{"arch": "preact_resnet", "model": "image classifier", "dataset": "microscope photos of single blood and bone marrow cells", "train_examples": 97085, "image_size": 32, "crop_scale_min": 0.7, "horizontal_flip": true, "translate": 0.12, "rotation_deg": 5, "targets": ["cell type"], "num_classes": 17, "norm": "batchnorm", "activation": "silu", "depths": [3, 3, 3], "kernel_size": 3, "stem": "deep", "avg_pool_shortcut": true, "widths": [96, 144, 208], "loss": "cross_entropy", "init": "torch_default", "residual_init": "zero_last", "optimizer": "soap", "beta2": 0.99, "lr": 0.0039, "beta1": 0.9, "shampoo_beta": 0.99, "eps": 1e-08, "precondition_frequency": 25, "max_precond_dim": 1024, "merge_dims": true, "one_sided": true, "adamw_lr_other_params": 0.0012, "grad_clip": 1.0, "cautious_weight_decay": true, "steps": 10900, "batch_size": 256, "epochs": 28.7, "lr_schedule": "wsd", "decay_fraction": 0.2, "final_lr_fraction": 0, "warmup_steps": 2180, "weight_decay": 0.3, "adamw_weight_decay_other_params": 0.05}
Rows from block 5, named by matrix and row number. Rows with one number belong to one channel. Each number is 500 + 50 x the weight over its row's rms, rounded and kept within 0 to 999. All counts start at 0. Numbers have three digits each. After the name is the row's rms in percent of the matrix's.
# convs0: first 3x3 conv (model.blocks.5.convs.0.weight, 144x144x3x3), inputs 24-35, a 3x3 kernel for each
# convs1: second 3x3 conv (model.blocks.5.convs.1.weight, 144x144x3x3, transposed), outputs 24-35, a 3x3 kernel for each
convs0.61 108:494455460520506450541583513396566503448555496456515485444430503491417420488494528439566492450439562433525530474535453549530501558512476531595434422477533471542441382500528494486502547543469505494532548483322576573580585452459437514541556511571522579539438432427507510541501606532547450491521517536481486472471523517454546480
convs0.62 089:503465484554527565466508521462560484507532521498571540405578559566643476490586516453486550509482537503554497500588508547537529478508529652560524498490411447481459420404527488593564512534540415463503542485481590602482542459485469451505451485525658555505438488462449499421498528464427463465457516504485506536552482606523502479
convs0.63 105:454531452490459449535470519543476511531471533571538420524580404449547506675505425479427538467609561345501536480446500490527568461489479451507572364518536420490607543483474565490473614562398469501540495454561442488442455485542518444541469511483479494483470512534516449509455516442532529473561584427462476490415633480499489488
convs0.64 099:560431409492464530398449532494507617534437496465544583477486554462501492494565503458510500465508492522596428431452554495528458470527523545483542529482553540532424415481537498556505494530499510461515488436529487526456508431430470446512447527509482590450533532431540415496594490548612503361489430497485470472565529533476481522
convs0.65 097:635478458538497581557483358401516495494498508451562483475571532469542511446526510492525511441571508513429491638455367434504488511443515558493488552417544582518471531484475454589491400531471462491478541422535494479503485477508493467464511499520520436425505503469429496469527532467475527523531462568525450516468541546532484471
convs0.66 094:436526399405448540515461527475576507555541453584533454527525496532568477501496547484506495469479564468427433464498499465518442492504553365463475451472519475465489575614508563499469475492519522516589479583478517517485430488489448465501554489553433462509475426597507571621440442483463461441567517546474483492517539468410520530
convs0.67 104:529471461378523469469537514541509469441590440483519500467421446508494461511515509501451372540499537507482522555489558513499527546507545514486534585499504458438470545484535410483459450525461577519667510559477497395493480492480576516444522566389466573446492564490522495500544517494419501506393547485498474535542545384488521503
convs0.68 093:503493552575487409472449528504378540501477496526513491523538538548487512478510532485498434533565596460445399497483583482479488495480474447464491472476518548475463501391495482466550512552496519481404489547454463481499458526500498547575474470521568457475520419566533498546549450514514499488458498503542461463520438463553496501
convs0.69 102:436492528535546503534518515550468467468477546477487472467458538505372606478541411498535486507519579446441456493492489515589540437462442486485483626438463467534520526404551482547477498600445439505505568478568581460593532516469415549440488465407510499380517594548512447488536434506518429467505608525478481439480522468481421561
convs0.70 105:510507481511549528527557528526446573544541424502489512476532506485470503491475565453529439555577524541506537473525553541532431548551475540568525467537527488535470557486567465442526446496512508522542508478460630489510471511526408494488501560463453571507512493520497479525634502602498476534496508427400442386543576638459446533
convs0.71 105:541486498517497430551430374429553495509527510560434413513557491519526454554496591542458618498490540595504431463518500422502507505484465504553440509529434473441481517521432551524450482523541501522511508473479508514478443544520440509522487445492530569554487485460523475492460502463462534559540525494519560507620463460565469537
convs0.72 094:483459549485543443470563460517434501448455542445445527353555589429591548481545519466527380600491492488556509490481619524507504585511576460558562515422557446490460465377439541441487533468512438485458542467546516521408518470461555481527513491380583480559341525489595558531481502410576502452567484539470533485496571488411534567
convs0.73 093:564479481440501502466483550476486494542431476462580510444414535380417526509558570474465547449485609473474407493483535478562435542448528468640499458498518397454352488477525517454553438464488523479470494524507501472455500565527537498450495489427507499526426549527410428587498424492433482495427449470435454462436419501478485534
convs0.74 097:434501496540473526466444452408412469561486396556539461486548539427381455547499513532444497532509480554551511505619368559499514461541453630548405462507549460476534434485499451425520555468486418545440421501561495431482518460495476512582477423549516518458445648519397550481574470429507501617454489530506567530535560490482514493
convs0.75 095:592584550494488408507527384506521546485485462492480523499545531587400547605495394496513562464614551518494488510441563517395396533511473473419490583537483486516516540544456483552472323524570525528537399471577487451527524466415496477519512547536561522478551559479468450566499522514488482529511528486422504392559520504445450610
convs0.76 100:489568597532394475472532410471531536438379542510492477409435497452500529498587475519657558463439412487471542527535506447536443472534500542552558556499443499507484461522512458438423512585496442504504489548633506484495453509475528474491545556485516445415496449469460515568497517449559449494496510536495566502393461463468464514
convs0.77 093:421483451562479468532443491506536456464445488458564520594526445459490470507456420500500528506475432481512445475514500485465536517451481444511519524437532513415608515552466439513506556567369454454484474470516617516503426581486533521505535422466518578516461446513440483473521412486494521548411581539507486473500470411498529431
convs0.78 115:500538582642548369530467447407482470510562585519466534567485556483498495547481554599529416472518576455531460532505482480503477466492541420505508449445559581567528504513446559470484446396479514422487522463458547523519475520527524474494519492536571537409494443482473463544466522566492534541522471535610443435595476464439400415
convs0.79 109:469510522491513571446476559517472473461499451468480588463620494461411543535497477447494582487558504415501572487533487459537482449422524399498544531475545447536485525484449578504443515593468508486519504495408463599524489547383492505466576442492515467474489515512545478546478519484554492442494569526404573495419462583543436462
convs0.80 099:559411382642569358590646472436476622377430482508426491525534573450481505503505567475561474561501478528499595498497479466500526424511520490524532434446503506561516507516503498484497452507397576535435493627479478532613471445553478593482477429528491561493445445491619502473486540515416486445566444508575537505548500465662456525
convs0.81 098:546476467526533606385424459484541482476439431512499533479575399510521536431521522537462649549451451433537460586443391512520493563478573480536454421537601553550524474501549495437561477444507555506521442439482574611484480483511503545554473496538456538577505422467473515471442495569591464394453475498569572475557509451489440561
convs0.82 092:553472496529490531516402519526482440518457492554547482474468499584516535510516504506451580475506598498448489538509746480458508488461513471577617448421500391540477526553466482500485525499490477562586445449552517406536493491521483512422497505460502497511586486464481437403462442455603545499472492436518485498496468475501532493
convs0.83 090:543487564494578433537517447563587573605514545474517479465576442497548516478459512453572438579478459494559430435466484467520510494508460485540437622490541411515476490484504472432522515383494475523518596455537449514489489497490548472535454619477490555573550495468507532585477553525471527425505499474526462552550507495512463501
convs0.84 090:447457527525433499485441473585404464496448542496404480492486583589614369687454638538533489596470590474415535437539422564542546447443472521485471502563555466450504521507451517562510569585480473512549539575662508473517471531516549564537403512447515589521469441529549558554464453498516470354404511484500543505463539440557532583
convs0.85 110:516442529489475480453456533378443520518534482491454444491557490559466451583459577432500486508518543517456506410490477457508534486550423485464532526549385447469484480591435428578477497547442500475467476532431443508514535571462519394375567449523473458478535464497499582422487490531537535464539549517477460443480534484471481480
convs0.86 105:445551416504537441512523530509480497484574533391478474520591475496524498412595395512521506473384515543492463438469489534468509502485451420508533570491463478494492543564559506562542417575507452459580519479349632436584439519546537402437449523531457517471474467459522449509514561437448516517471479519506509535564498497539525497
convs0.87 098:469415470481525521597494501405522538497513480515490553500451527503478480523601493482462519513431490518531530476515570402546485564432493647516500551502490448519459517550431458563502472508445485575472482541459469498492411571448508504463595476501462443593504536525527485541459518441487569511555440476548512537595463535537564465
convs0.88 098:568618541487454556515477522448515465490507505517494463442459517382477532563486546598397393587546390580505412409673535496422575553435485420482477547558474480616475526509562417491524489458469521531495541465486546506481549484530443518492510564520467426666396436645406562552491474494473560533471470534589440482489475430575442429
convs0.89 104:478401547478547520534526516529554522469432362550432542598557522586475427520416554537476510579453569435472432509521487507510530508488507503479514482411446518451521622517487487497495499378415515469464507467491474481452461530498528452520528477627504453506430521482526466569550544571506439352422479622476481488464440428515548498
convs0.90 094:451523428595475475426474468488488471518556524446508490492525447517482588423561426464420524457563451511518471483422570461519524510468417571412535456494493515542398468441491521398457617405471521433594404454431505686451555576528441515469519544519574393591519451440549443512478473586526521517563473498470483467499527497451511566
convs0.91 096:478480504517483477548622492412512492401591537549557485439483478563548474589528561529476498463518520577522530524433520477516495499475386511557562542503434510412430530413438494418533471535531573442451529476478507506412530466501413394471493507564615449561508448453432527489531456539448450506453502466429509486535483516529474498
convs0.92 103:494574502455383497457564559423533461492475500518586455473534555411508458547522449525552417505440536524486398488528449583475590473492493562509462512522451581422478546395502464473477527504538601544486551512557555531478472463471466572452522441597523494512490487502588542537524439560466527511644466585477437464446523489538491446
convs0.93 101:558523440528511463485428437435482480552516589514655534435622474477490501507548594491463451503573568548532490374574542393421581492467547481483474518464490543410450469466524582511584518428525565464533436494471520531510488557482466508491423403425538494459501484491522570539497493543454499496514492467516470412520550500502433581
convs0.94 093:401525503464531619541486530490441491445536513472482538367562440437491445473478495480494478429544562523468467416452526444457591439544529522469467526482487538568549536445546522394537542503495488570494536432521524584530463535531592485648555567549549530528362479460498475433518516550457554457499536519476495530498450469423547483
convs0.95 110:506491445500479554546497527487459442476414467510497566455450525508544482542501462522534498564527383459441532507490516522496473495452467471521475517459531463462517534464447495473511487433546610434454452490530440529464430553477487493482526469576526480531450529481500501469540443459447456518403522492459483491471499460494503437
convs0.96 105:550452524609529456479417442590509583456543513501506495497407633451519507616527436488477484513457535470426518454629534519453458537492467426484448506422401435461474449488486471498456453552449437493500468593601451562579465570502461510499556500584530505498475459522493486476573460481477518478490453548500530554397463517631552438
convs0.97 103:461478477447452561409485508480516447502501545497439429502424501498551510538534495542495548538568533476504553397517483502524496482489522637489484574481468493357507395513558475601523553587489501512515506522532438482532472540483541550469537480491551472473478449493439514485465571453503486391513447454427462464438436489398582593
convs0.98 094:426504636422478443460417564534500463412485467450452504431517460505507480414463466492510464456499427504400517502503560498498466466405456551641579448507399463483509564498567495535535455479424562520464529565508492430444641441488418512410457452410482513496475469512487522445472465449459538483543545447554413470424479474540434446
convs0.99 102:475490432496504490528485458503552509493483444499465449462577489571504518469492451539494419567516512530521467484511538469500379537533462487468472467494591505549535535615443536565543405548398471475554514499444468467532447465519455480531569487495440510434477550543463530488495539468535509533460514549455459517556486508496505444
convs0.100 096:457450484459469434554418457522594533524509434495530522530394524501384547540504507486561523476484614478508486420491485575458515479427509447468537500526422507458535476592623423503547400537593533501483383508460487472464513491490573470423498461476522482503364526533416555455560568494474523496391476502492466542492464474513510534
convs0.101 099:437536493504468520475467563576494468528501485419524424542471537479485577488467452456473438456500510545471505507519446553556470453436439541518550503488468511532527460491508572513521478433526473536464476524483509580551530466457546495489495481455493447518526566504479498578521505476439566597439527546504616554596691595494459393
convs0.102 104:577504475523503560434499425416540532548590479446562439494549546510381578433309592525441484462504550425477543466485443484534387492464544467516509397532511486531504517475466457479474424496561541457485537514372454526501487531569508448568488365552500513548457415494520411521445509507431500447581501529475410514540469482455446490
convs0.103 103:529568468452483395501410652553576500522452518485469465472492515477547489490566482454515518549486417498554588454516487473463478500536551424484566603513478521567518542520522508515488479480553486457506477515461537527516533468473424500461488492468530514483551561451463454563578475568557498428452501404460431525482463410465483477
convs0.104 095:542419418539563470596561456518528542497605608578521505457498505585596589535520445433471492554527433509562518435475644415536502442431570498521545508412516448549527496476474438357547628492570490510523466484434461528491523500484459460472417496484525446430536389529514551393520492515465556516545450481442514489487381497495424478
convs0.105 096:473503466512494408510470579500461520452459501447621468459473420509595513498465514475587443471450451549500455506529519493550535518483532499492653476523529489628590483444543513545514462419491436565538501516522508511498508501520461453542568524514504510591482496487509528487447552403510439543450485383432410481476481504455571486
convs0.106 101:421475599473531479562344512506421467508519555484477459525505527505500470515554488537553534495550632495465410472545412498469586476462522510491507451523552429439440439606400562626480577451569554546539529443417481537439490509484494490463457432496516522461525414537479613492504481422455493509444599568468471495560530496487503520
convs0.107 098:450467474476550468354563471434449423498514510502539475458507533584551437521592390511479529591483399595619446471492528508368516600531463486500554464527362500499550500473409442475496459398618580548470473451480509480438460490567488493490476465456521371453528392458514410498528598446492566635493471455456408528558422398557549446
convs0.108 098:464473641490464446449507554506485497487524512466476544498460461557488533451481429495532505510519497524421520473483556559545487481444527559539560527516530463502554474511452501483482492518394474523433559590536509505456466519501559535532501453425614485466476435483499475580527502486475505417469404532498467513512512473528483499
convs0.109 097:485487522475502451538487515511459467592556522465481529545467489466526510486479540500517494495622509492413533578497501445484588579502501483511673474499540451466409527529435420500479518565471474533524526471500490484475479511570517521521486454479447496482441462488659413511467478470488494516555460485444392548524561468477515521
convs0.110 102:496548457471559475484511499477537497457497497454506553467545568471524425469538443531499490412544499447538501509535410512561489558518456337489484472572501560583478536443481481390539460494487492450550496550541494558479475454495532620512473580626522421457514530583457464494527548497527448474479431538472621510522574520511486409
convs0.111 096:502538374521494522537521491482427425509623438500566469506560499527548555473489485422477507509518435510587489409461512536475454452462563513542507504499406517510427512505546483471479478392547437432545495519494445479367523481471558490450524529452585458508461504456506472471428510533455466476472532422466512371509578480539427602
convs0.112 105:489505572466507506494448479473573519439481575508480459447472496450539510576504413542570439489540428470474526510426590518523451530496540401520457502556461386499400479501468520425497500539542513515466414477420504569455517470486577563560525503459555522455513434523495515485473467551535472500395643481487470439484562458486453468
convs0.113 094:479529450580546447543502503512457432474463486454463511404502549513464510514532535313514511473435659433478551464437492514499446467486515521487451576494664389497643523487445482470434498526433465554506450505517527492513551436458527500555494510463535518484590452382511478477544502495615379447449541447449490474454452512481450536
convs0.114 100:478523508528498505415469363448565550553492590645567525616502472443579434487566529428487487395519498522546539417551487453489431503565597429482428559525548438538547413517454594522517503513519485452461487505579454513460501411475466532569359511469541500443466571494515438473431482496513553606509497458432526600560527506481443452
convs0.115 093:618634471444419489484431516564473576534548500518500492594471513502445455485487542447440449538480556496503433494483450580461525454498552426537582585475522446492461543551471497551488462474545503439552498466521486472542508485544474473521444457554463518489444477546566583482469487510522440538482511519484434393485518464538462450
convs0.116 097:413550503432555451514542521450490543441519483472511478485555481490480515511439497658484513477479508459539424616459538561448435539504438545468473482509583430622460493557521464408467521486488661582557504492456541516449538455471440464477515533495504524416467550434565427430494420513483480516523570547519554448520555445496547538
convs0.117 100:462526463593549498429534558508493492436518463482559478584531504470463461498486379567464528555592456461481450452425479505529440447534426585456532505442485501492462494405477558500485536494457521447455481447498642510492464489432559555461485449527558478514454510477473525431435507508487403529543566619436569486566597596509499548
convs0.118 094:495597560481465501504527425568438545472549515461457462507439478472427565542450586465484522466589569498594503485563559451467525508525393427454471478403542539533517570458552497373486596507496487453543452443491499490416393411428549512475496550514449584462540535450425464534499525548533505419464463569401467463491523502510508495
convs0.119 097:463477513461456478547482513464617418601374542511477522568490472475451468500490557405467617575525448476372482547446545546497464432475457495491434522432455455504480553449467568518493434435496479527460545476573544472491448483488556594493452470496472455462469488373410520400480471450463537435469430370460533549528489491572446560
convs1.61 102:506458542490518565514489511573388355590511392555497490442485513542442471421501511435479524490453516517451552505525459529555492463400552561506482442525462488456521541467561480515479449492584438503480559473505532560536515440542557585525466444605495511449500576414517503475566451469522587484469469514480468563482507545498473474
convs1.62 102:520543490451442417474445520480508467473525445493502583563542436574566456555443414489510450504576405496540585570493495531558466516514460541558618578442517529621469472499439506424490543549534623567535531520405527427435501449542610439529518483533464505488517472504476490564480460444489374525465537623575484551499459484556493488
convs1.63 101:491446511552507489574524530553612456528508480429561493487485447504443684532612517510478496461330449506519526478424498489442494533504445473494580557496528449485533596571492517579459444556491487547419459555477407475492412468488516515457536430490477457477525454539499457534545522499467532449497492504511529576525482498538545475
convs1.64 103:471512439485395396419425426570532438545539480616527428477595454515531553439590522588418495428512503499480542505492478563497467485490504501485564484523433512500509505512479567453467463468514476468493547449520498490492510520507464494496660417512522453578539522537442465526426476561488470476522508514457503547398487417562551505
convs1.65 102:522448441442454488457470537452450502434463531485382509494534500611448512534461493520464547436401573512450549457482533517489438420557575577465571463596431483371512473548559456532577498470535467579479437459499502391507472554398522484569464647404455404611525508441519426557470512487497592451502476556473529416542495486661494470
convs1.66 098:503501579492551518552543461481500384519498562540512490384491444508481567469563551456457411436546416535487452434500470553472425643429551497477520466494519557468534509510485483469492502464425512505459579549592420507463468524594473496527473465382442443528487519512488479594453492448501439479429496416512492512489485405579460482
convs1.67 100:480549398465432433546520413473525487541423623571402551504500428533423488478418570466519492391520476541499510507633486532533547507562685518582552523459555463510565501444445447484616481470521515573521472466491428432494472464475484495470512485481467510479517463521509518462526448477526569475487552468530495476565394511561525425
convs1.68 098:453516462464423473378482538498471564478514519524477445489494534499567567598506461516468533462431430564498494500559547491473496506429461501479429515424523495443512449557521487461562484491484435476547433496491514441480540450477517510511486524524462480476466546478517545610455498585500401445442463550494448517551443478532548524
convs1.69 097:484583455585460521445545568515559539499523528520583598548432404488479565539481404409449506502500508470471409470429481500413462447531423497470583509563530441512500493603529510504655469500570565505461567543400370540461544456498475408531449481413449617492510510477498515520512530527552499542449456516558490534517500421447504549
convs1.70 099:478503550512470453503501556478470481570544500453520581489445468487458479454497590480550487451451439481427537572538457592497471501500550523460580483449458526560575522490592429523452411548512482505440419603500472509474357461490506493519563591439475477484498447564462511450436527508536483581438470530507555546445476488571516472
convs1.71 097:521513463421533444535527453487508472511526502427515433429547466469550581483502476496468434499601585435486396471502519447510514628529532500442563561496462473432520473528549514564471438464478543503525531520522515500533498541532537412504530454493494581535614627517412490524496562521491447527522520543470493483511494554444488437
convs1.72 101:537481482474407438470569460440489513428559514413541531481490476532457452514476539500458552493450480583479527487504493480499474515472456588542477574475506550581458489553493563541452441535420517500498520442409533509479474485490433479474499464533436476526547493530549516487473430441485513498581539492535463654462359565442553470
convs1.73 104:526528584530465548513526485547472444508462419512528574514614500636492461461518483489513454454513562532475561559518450443465421484491469548492470575456439531433557513401531490513530455438517463487539518475394561495527550576617492496514564520591432502487505542523428507540462410532496512489512451511541568490435445527507426615
convs1.74 095:520593472492486400550561556469536498489493491469517497432474507519528523450509466507481546504507521565519495576545586492456469560415540511619529435460507514530530560494452431532463437428513467577660464512582543418432619463498454503437553572527616423494525498502548535452451571530501497519516527536504394493529532415505579604
convs1.75 106:486457461503477526514474499497581366539516459519567449541454488489603526554532450450539476582507523485466459475533510515504444442526498516475486501497381538586545525483505533490488480569460482479529474497469494517462469473517525584507465467511514562404421469498504515533435579514467462469479469483459504495491535470464542520
convs1.76 102:464465494609495551484420497513477461419495522549504443531503631555548505539491501506473431538576511564519686554447491414523488527499491481453487530563469429511472426380566530629606437494496476539427418459430464468527558459468406368569515483525440485556458476507554514394487452477478448533489426519602496468486512457526479478
convs1.77 092:456398514396441481453502530487509499489489524550509549481487462538492518475456469532471608498521547416490549406487466576506398497442438562519537394573447458544538463491496544477553632508599511408438512530502552484462600525457505426532449457543443446578557544495531517481568458515536539534478572484463525612545426426458433563
convs1.78 100:490487467524397482415538432524503464512392487556394409457506454463506530489477446507583468508461494546465432505523548530478551532492490523502494472388563497467461438528540453554514455517535527500532427437454407513488467464523544546453446527501477504387442532567472461593455494540576558513579479511504471524494597530533562532
convs1.79 100:504530562374497549505493422429423530484490485541499448500467410470420455496470440493477589445464509501422511482495554497457515438522477467514534496493511514569351491449456493420538494531532491454456582423490577545538409547485508444568526436436441553511518570622423629593523493498564517517454468494450565463518462545465451519
convs1.80 104:608478492461461457535485531467459464496530488552479546585518508509558517489453639542580452538491422490576486390489521574483556480428449459464456488567503462489534493471498500534357605577504472501496407550470518463460537551436429464477524462516542481452481538453565514506424517486513510512454401495469562536567457521437622441
convs1.81 111:572502603463529457505550580474527488522446475572470460555516510426529533509593439415504566437545516544479537386521483572535584575572500555561453464465438529581529468498577451541508486511516427455446516544499536485481537543504350481461513658496486509491556488480441576542489537475461463475541453458505510407510472559534575558
convs1.82 104:512459380402486459465544509439406561497414528474424480471497457491417492414510503500465477500485446509497450431482472517457452520604604579543543442582540511484554465434540467524509510510520440477537502461396395491442600496411502499473463498532489496513490490516589513466462492533416484433497567466525520539556433479526517468
convs1.83 093:500524546495499477471464471436534474477482474444465527510501538526453506455495495541489440451534537473505473540531480500520459500511450511462505494521589560539511534564389485449462512559468504474445529473476541481457581496531404383477562461543496546536593461519483437486479496471536463504458643461484520487441598471503488458
convs1.84 097:497519499562576480441453527461454519447524551442498518326566470481449559452476517502458447444522532467469490531501573508462506610422509473495556515535458459531485566486521481539562523446611478513453434525458451452565510445525509421509565451502545482530501601539426461528468482511511474501495529538492493416476508513509434482
convs1.85 099:505524523528500406493469485491459434458389499480490472449487426439457507508457425449501520477445421522503515546445518451515421463579414429526499565514547512432507532448507477438465456469491505573472543517507504506497486610595569443580504501440505466506500568541454501597529484325480504530523510461524527500539502461462521561
convs1.86 102:508449524494457597440465460546457484480450501565555460467415620575509535452471533519568553423455574434505602448500545455491517478483524489493458471583506525448506596493487489484541597596643473475455614479500515448534548478560584514469431432476500486548513467501461537507515438539538494502490497391469563435502465567455478468
convs1.87 102:483497418594551508385499419552544530516480530450547495542465490455490475471558548489506512414435436458511503416412433532420517431553447518530516570551570502572501584475475522526572516635497493534455480536505593539464449541459504533501559440588532555465483526474492578473529507519502503481534483595559429505494536487461430450
convs1.88 099:386516511493501375520439436546485476537415475512516488440425458456559497421559540504500458495511489499567501541533450528518478441465586453523494562505509544527533537524477535495490453490523421592551454566536429488495556495490513489456572484487608510453478596433492463468480574525502519479424501453514524558475413457640507400
convs1.89 104:443389406477488553537521546516512514517528454473455491451524541501479427436413486451499502558481510539535545400403482513531484520525523500517474494514504510544444480470433512527529502551530501529364502518544513480505535525545481455509469471539518532497490465473414525548461540462560504471410459506454474515544492465525513513
convs1.90 094:556557522527511483465498388435487502434481454494467590558438499451562489577473574498516518484470517410524430503588504482511423493510442458505518624575482460535468494555460486515429549544458579457566548552493560437404528414519502495482427493547554530435490496493439439537448508491482463544519492555478513493486534526526515447
convs1.91 107:538516490496475503437492489518511427494497456464404504469548442469565411560417429509372497564466472507480529571458477532508508437477575572528641547539502529533510462518562476471449469527497499562520572506449541383494498554530497472558553462470473489488453455528451458551496448484498449508490507513546506399549433404595533574
convs1.92 101:528471453432524542516412440567477523574508544508470495438481502544451577520438521525479509513486557465452482493518518393489401469411513510548536545496570474461527473516460530492503498501500428518490530469517535459491463541625565526498420462427432463526525520516492556516501599376510478505482563488543453592467547561520523443
convs1.93 100:576567508573447549454596485509459492553425506449500499528515462481452480480540579465536525418451486511576514466544600468564576484485478501446585528498439481620496496468507441500529507554493551444573480435642438492578446476410488481502550489562528468512491518474542573533470499475575486488469533503525575500483557535562423523
convs1.94 095:512486528454417436491483525520474434477516443629436421523506505500486510555432513484491590500508495465464518584473492430582538511504483594522469500585520489451471508519490479478519543545582567493481473461505568471537539542557565508524508546494500504469516467494553484537522489471529562582425498463508437563490507509525526504
convs1.95 105:526539496475478414527516536460554518460543456548461481465604479644625487449566476509444524513455430576461592505483511472459478507511484500561503459491443468469443477490566493534525565422445460498493460479462476500368485494482458409481460488460514458480544490562484476503499522451449488457448489444563503567517490491471543556
convs1.96 095:512492508602516521479459420479499600473542552466490493390452455543486557484401609494513439493477532529447450486502493513535432576427536449497499530496498484433462447574437480503505544469500650469471494506416578544521529502567493424475448434617534468530465517491469453513477531509466464483506539504469511416395511553431414379
convs1.97 105:456578558522476504486526401452511497471518482514409513507568511573515531533502437498497538416481519521512534474458500430493489444445573545499449474508511495490443463514511463537583494562497486541601542492457449480420518542554543400498479534444467499496521552464466444431521442485544513567469504471549539520664487489510504474
convs1.98 099:400481454586457504519447559486547516463462495442551546487538468491454432477457515531451475525453484469504497379475271576518403563581607576568481481475689557496492502425518547506493492482497521514511404514552541505435522529469521411500543482419489479443493497552496500458479465470466524565490515558460482514462422452520508463
convs1.99 106:526491412574512531454587532521492489512516482500549528446504513493429426488486510498480466507485460565497499481485492449417450516533359509526505451522432534510532491479601545523504521436553547514504572514419481477501602534580405526510426453551574476521479523535517571564537521470426430406477431546446543564449564557471419539
convs1.100 101:483439545521450470502479551514488475499470471621433567448570444486444509597558590550548498439483587478598520470428487470543536540491469483541471489471516533517464580638506500507526586532471478424490439444502498481525438484522555408507486492534601433550447490611547435509444591601522542501618468513527493542447538617552525507
convs1.101 101:488448461472551519432495506471434479404439534461433540495529443474465484484526448530503511517585457515492589495526552509534512463570533568485534512462425466505546491541452451521491542491486505487469507509462454498468566384463551527476518473487485465557468454440486503498497553453479484511510511501586491413488512525579495575
convs1.102 105:416453541559570461492508451504501563569425522513483510437560554481555553514610435513574504535499436569548509393506507464498447533472481442576426493481515545451508447585476518595557493553483435470530477492502439431482473508517383462458451551470459470407491568509523550488459503572474485532390470454541470545461487431414470530
convs1.103 096:350463496467542455536521578563463455523526492560467467549505531520469448454576553462442528475480469489537485504522469627563514495528598557612555482498651509568448520551539440494551565482505542474491471566485455475553435427512451434506512525611487556495500494463478524528524430523513592535401555389497476521597418483575572550
convs1.104 102:454474558613502549470613451540583460513453496535469559453547489535524484559501506517471586428491452572549574507535468542426531457501566484416507522537483537485564537545493501595446473525536420498518578505476480463557331518560601424538481540544522586435469507488436465585534621471553470608467534474454468546437447494562522475
convs1.105 096:492419549502466466502487425497465458520474493436577499479514507514448482495477546452516408537500571501457541517523377511512484545592462560478557514574602465544517461538531562476510486516547573434412596461455384632579569537575407439516597513531531390497537483482542615519519460482422538479547553444506442508434539440582503463
convs1.106 094:556550509513489424623538528487554546486582450506590473592483454521516491508451504439438535433525483575408455425493485357518495443416496465659500575447511500511459481583483536495583561538600553495499517542493400573396471520521494408434525396511543479496471587505541504471501384520554410524539553483549514518531499480457486486
convs1.107 096:509474508557485517433526460532530503461461520503586436536426527519443576547529522501552506473464564456569521521423479470513485438505515428512498482534484460479484542491475544532391611642511507476498578484486479568480442502581340556504533485458464531532383499479408522490597533434518545557516456502530380552499469440512569417
convs1.108 099:509610429450573572464497469451486445469517509480531525536517493443481465518455466457477430432478512502475506503470491478467468505563564538627531496500490542491519592474496581474475482474531591504488538455436528536533530477440436469536524411508493492452474468464563422504473455505469488519525491475478535499414506541508517396
convs1.109 103:582521519500490501479471552528436507472448486501522446520471544464488576481465585486536482567403491572548469531435468490498531491491453500515493499465522466458532405440535458501514537466398452486515444462501461432546507494526504618523486471532415520465538507557531555491503537526462470491443513517529462513500503522454547471
convs1.110 101:513500528505504433523395468504494470516441439496492482513514506497479495483495527547512510465525440470490458450459544572508458482467533426577580470477628567490537514568496512496536594384504459469547442427562463632493493519574478368523490513474510582511499564427514499495476522474448462468452489549561526572531439595606542471
convs1.111 099:508544455514456606334518443462534564551437518465469563460519514539549472582525457460455457497428483476509559456537461444477561507456455529527456533500586527531465547559579564480556498528564497524464577430497551458463586549532431522480447464521451537473475464516483440464531423537486501472505438481482595553468437445423443472
convs1.112 094:481507535489521424457567437418519524527524541458502432493512385470475675518533456471512461502474531532511494498493503581501578473573580569448543504461525526530502426499507510574399473547595525510479598456535428456559565547539412453552567531483465538528522462460479508472551500501486522499461496485495540517466477528577416447
convs1.113 098:491429625457409662465523481625473491475453409518475470496542421501458485471603490453460588528464514414521557515456473517523486512544497488547551508547507525465476576523495531509504447491534523490414539380445613508508587497539503501493472517492454562515457526599443522525563517518434548502435493508447484505528493506548458507
convs1.114 098:471412542520514460468500539535491437554512481424454540511483529524550599533505529446494513439485507544439588412428418600498516557510501569492592543506447473617479529508521509522520465513521603461409393554485452519512454459563424394468544473575580479493544480548464569506505529491468469476512465537468473518595414491594447531
convs1.115 101:548509538422444476501552421526468495509475448519577524466574470522416505453492553482485552446571536439423547472514489488532493585438454499589496559507596483500501534482518524492482522484561445464481531557521534551536511456489501422479487474475503431525446464460572485507529322452467549590648502552495428622506349470556498521
convs1.116 099:442537491433466516551470515563455511505479551558541494523460453471461562517430477603481385497489524453533498487496467504435404413537492520546556528488520438541480479491478441479515564476536469528559523501521483403440492534483536550520425413422510476477513472550535403526578531418516533512500564478523526601500492464550467429
convs1.117 098:392492573605540383385583548488487522518438560457560580511520488516491479526498377542440458474570492434496467508428481429487401326536462529512518453531420514542458458483523476536495527539575614554392512625541408413485539534493519391451478523442542538501452466565461535487484520436521596473544499488469520579545497441513510480
convs1.118 095:521530516397514503506632478487483504548509534450538556402549474505497479494544502518483429436469594452548437517506517436489443485459476488538421524461443444469592584446471538476424506546483626555616489537590558595417460503587479473437475469449502489510497436464472529496519547510474476399555426483460533519482514537591435538
convs1.119 096:514447482445577498523562426389510533493543493447467532420505449524535510490511444410541428518405543459518477476477504510493465540500532453520425490433484439505383504545473485555399448503457440481437513514517475522529506526640459404489618529431531509423424499467517471397461493529498462516477437492447457462493523506428447448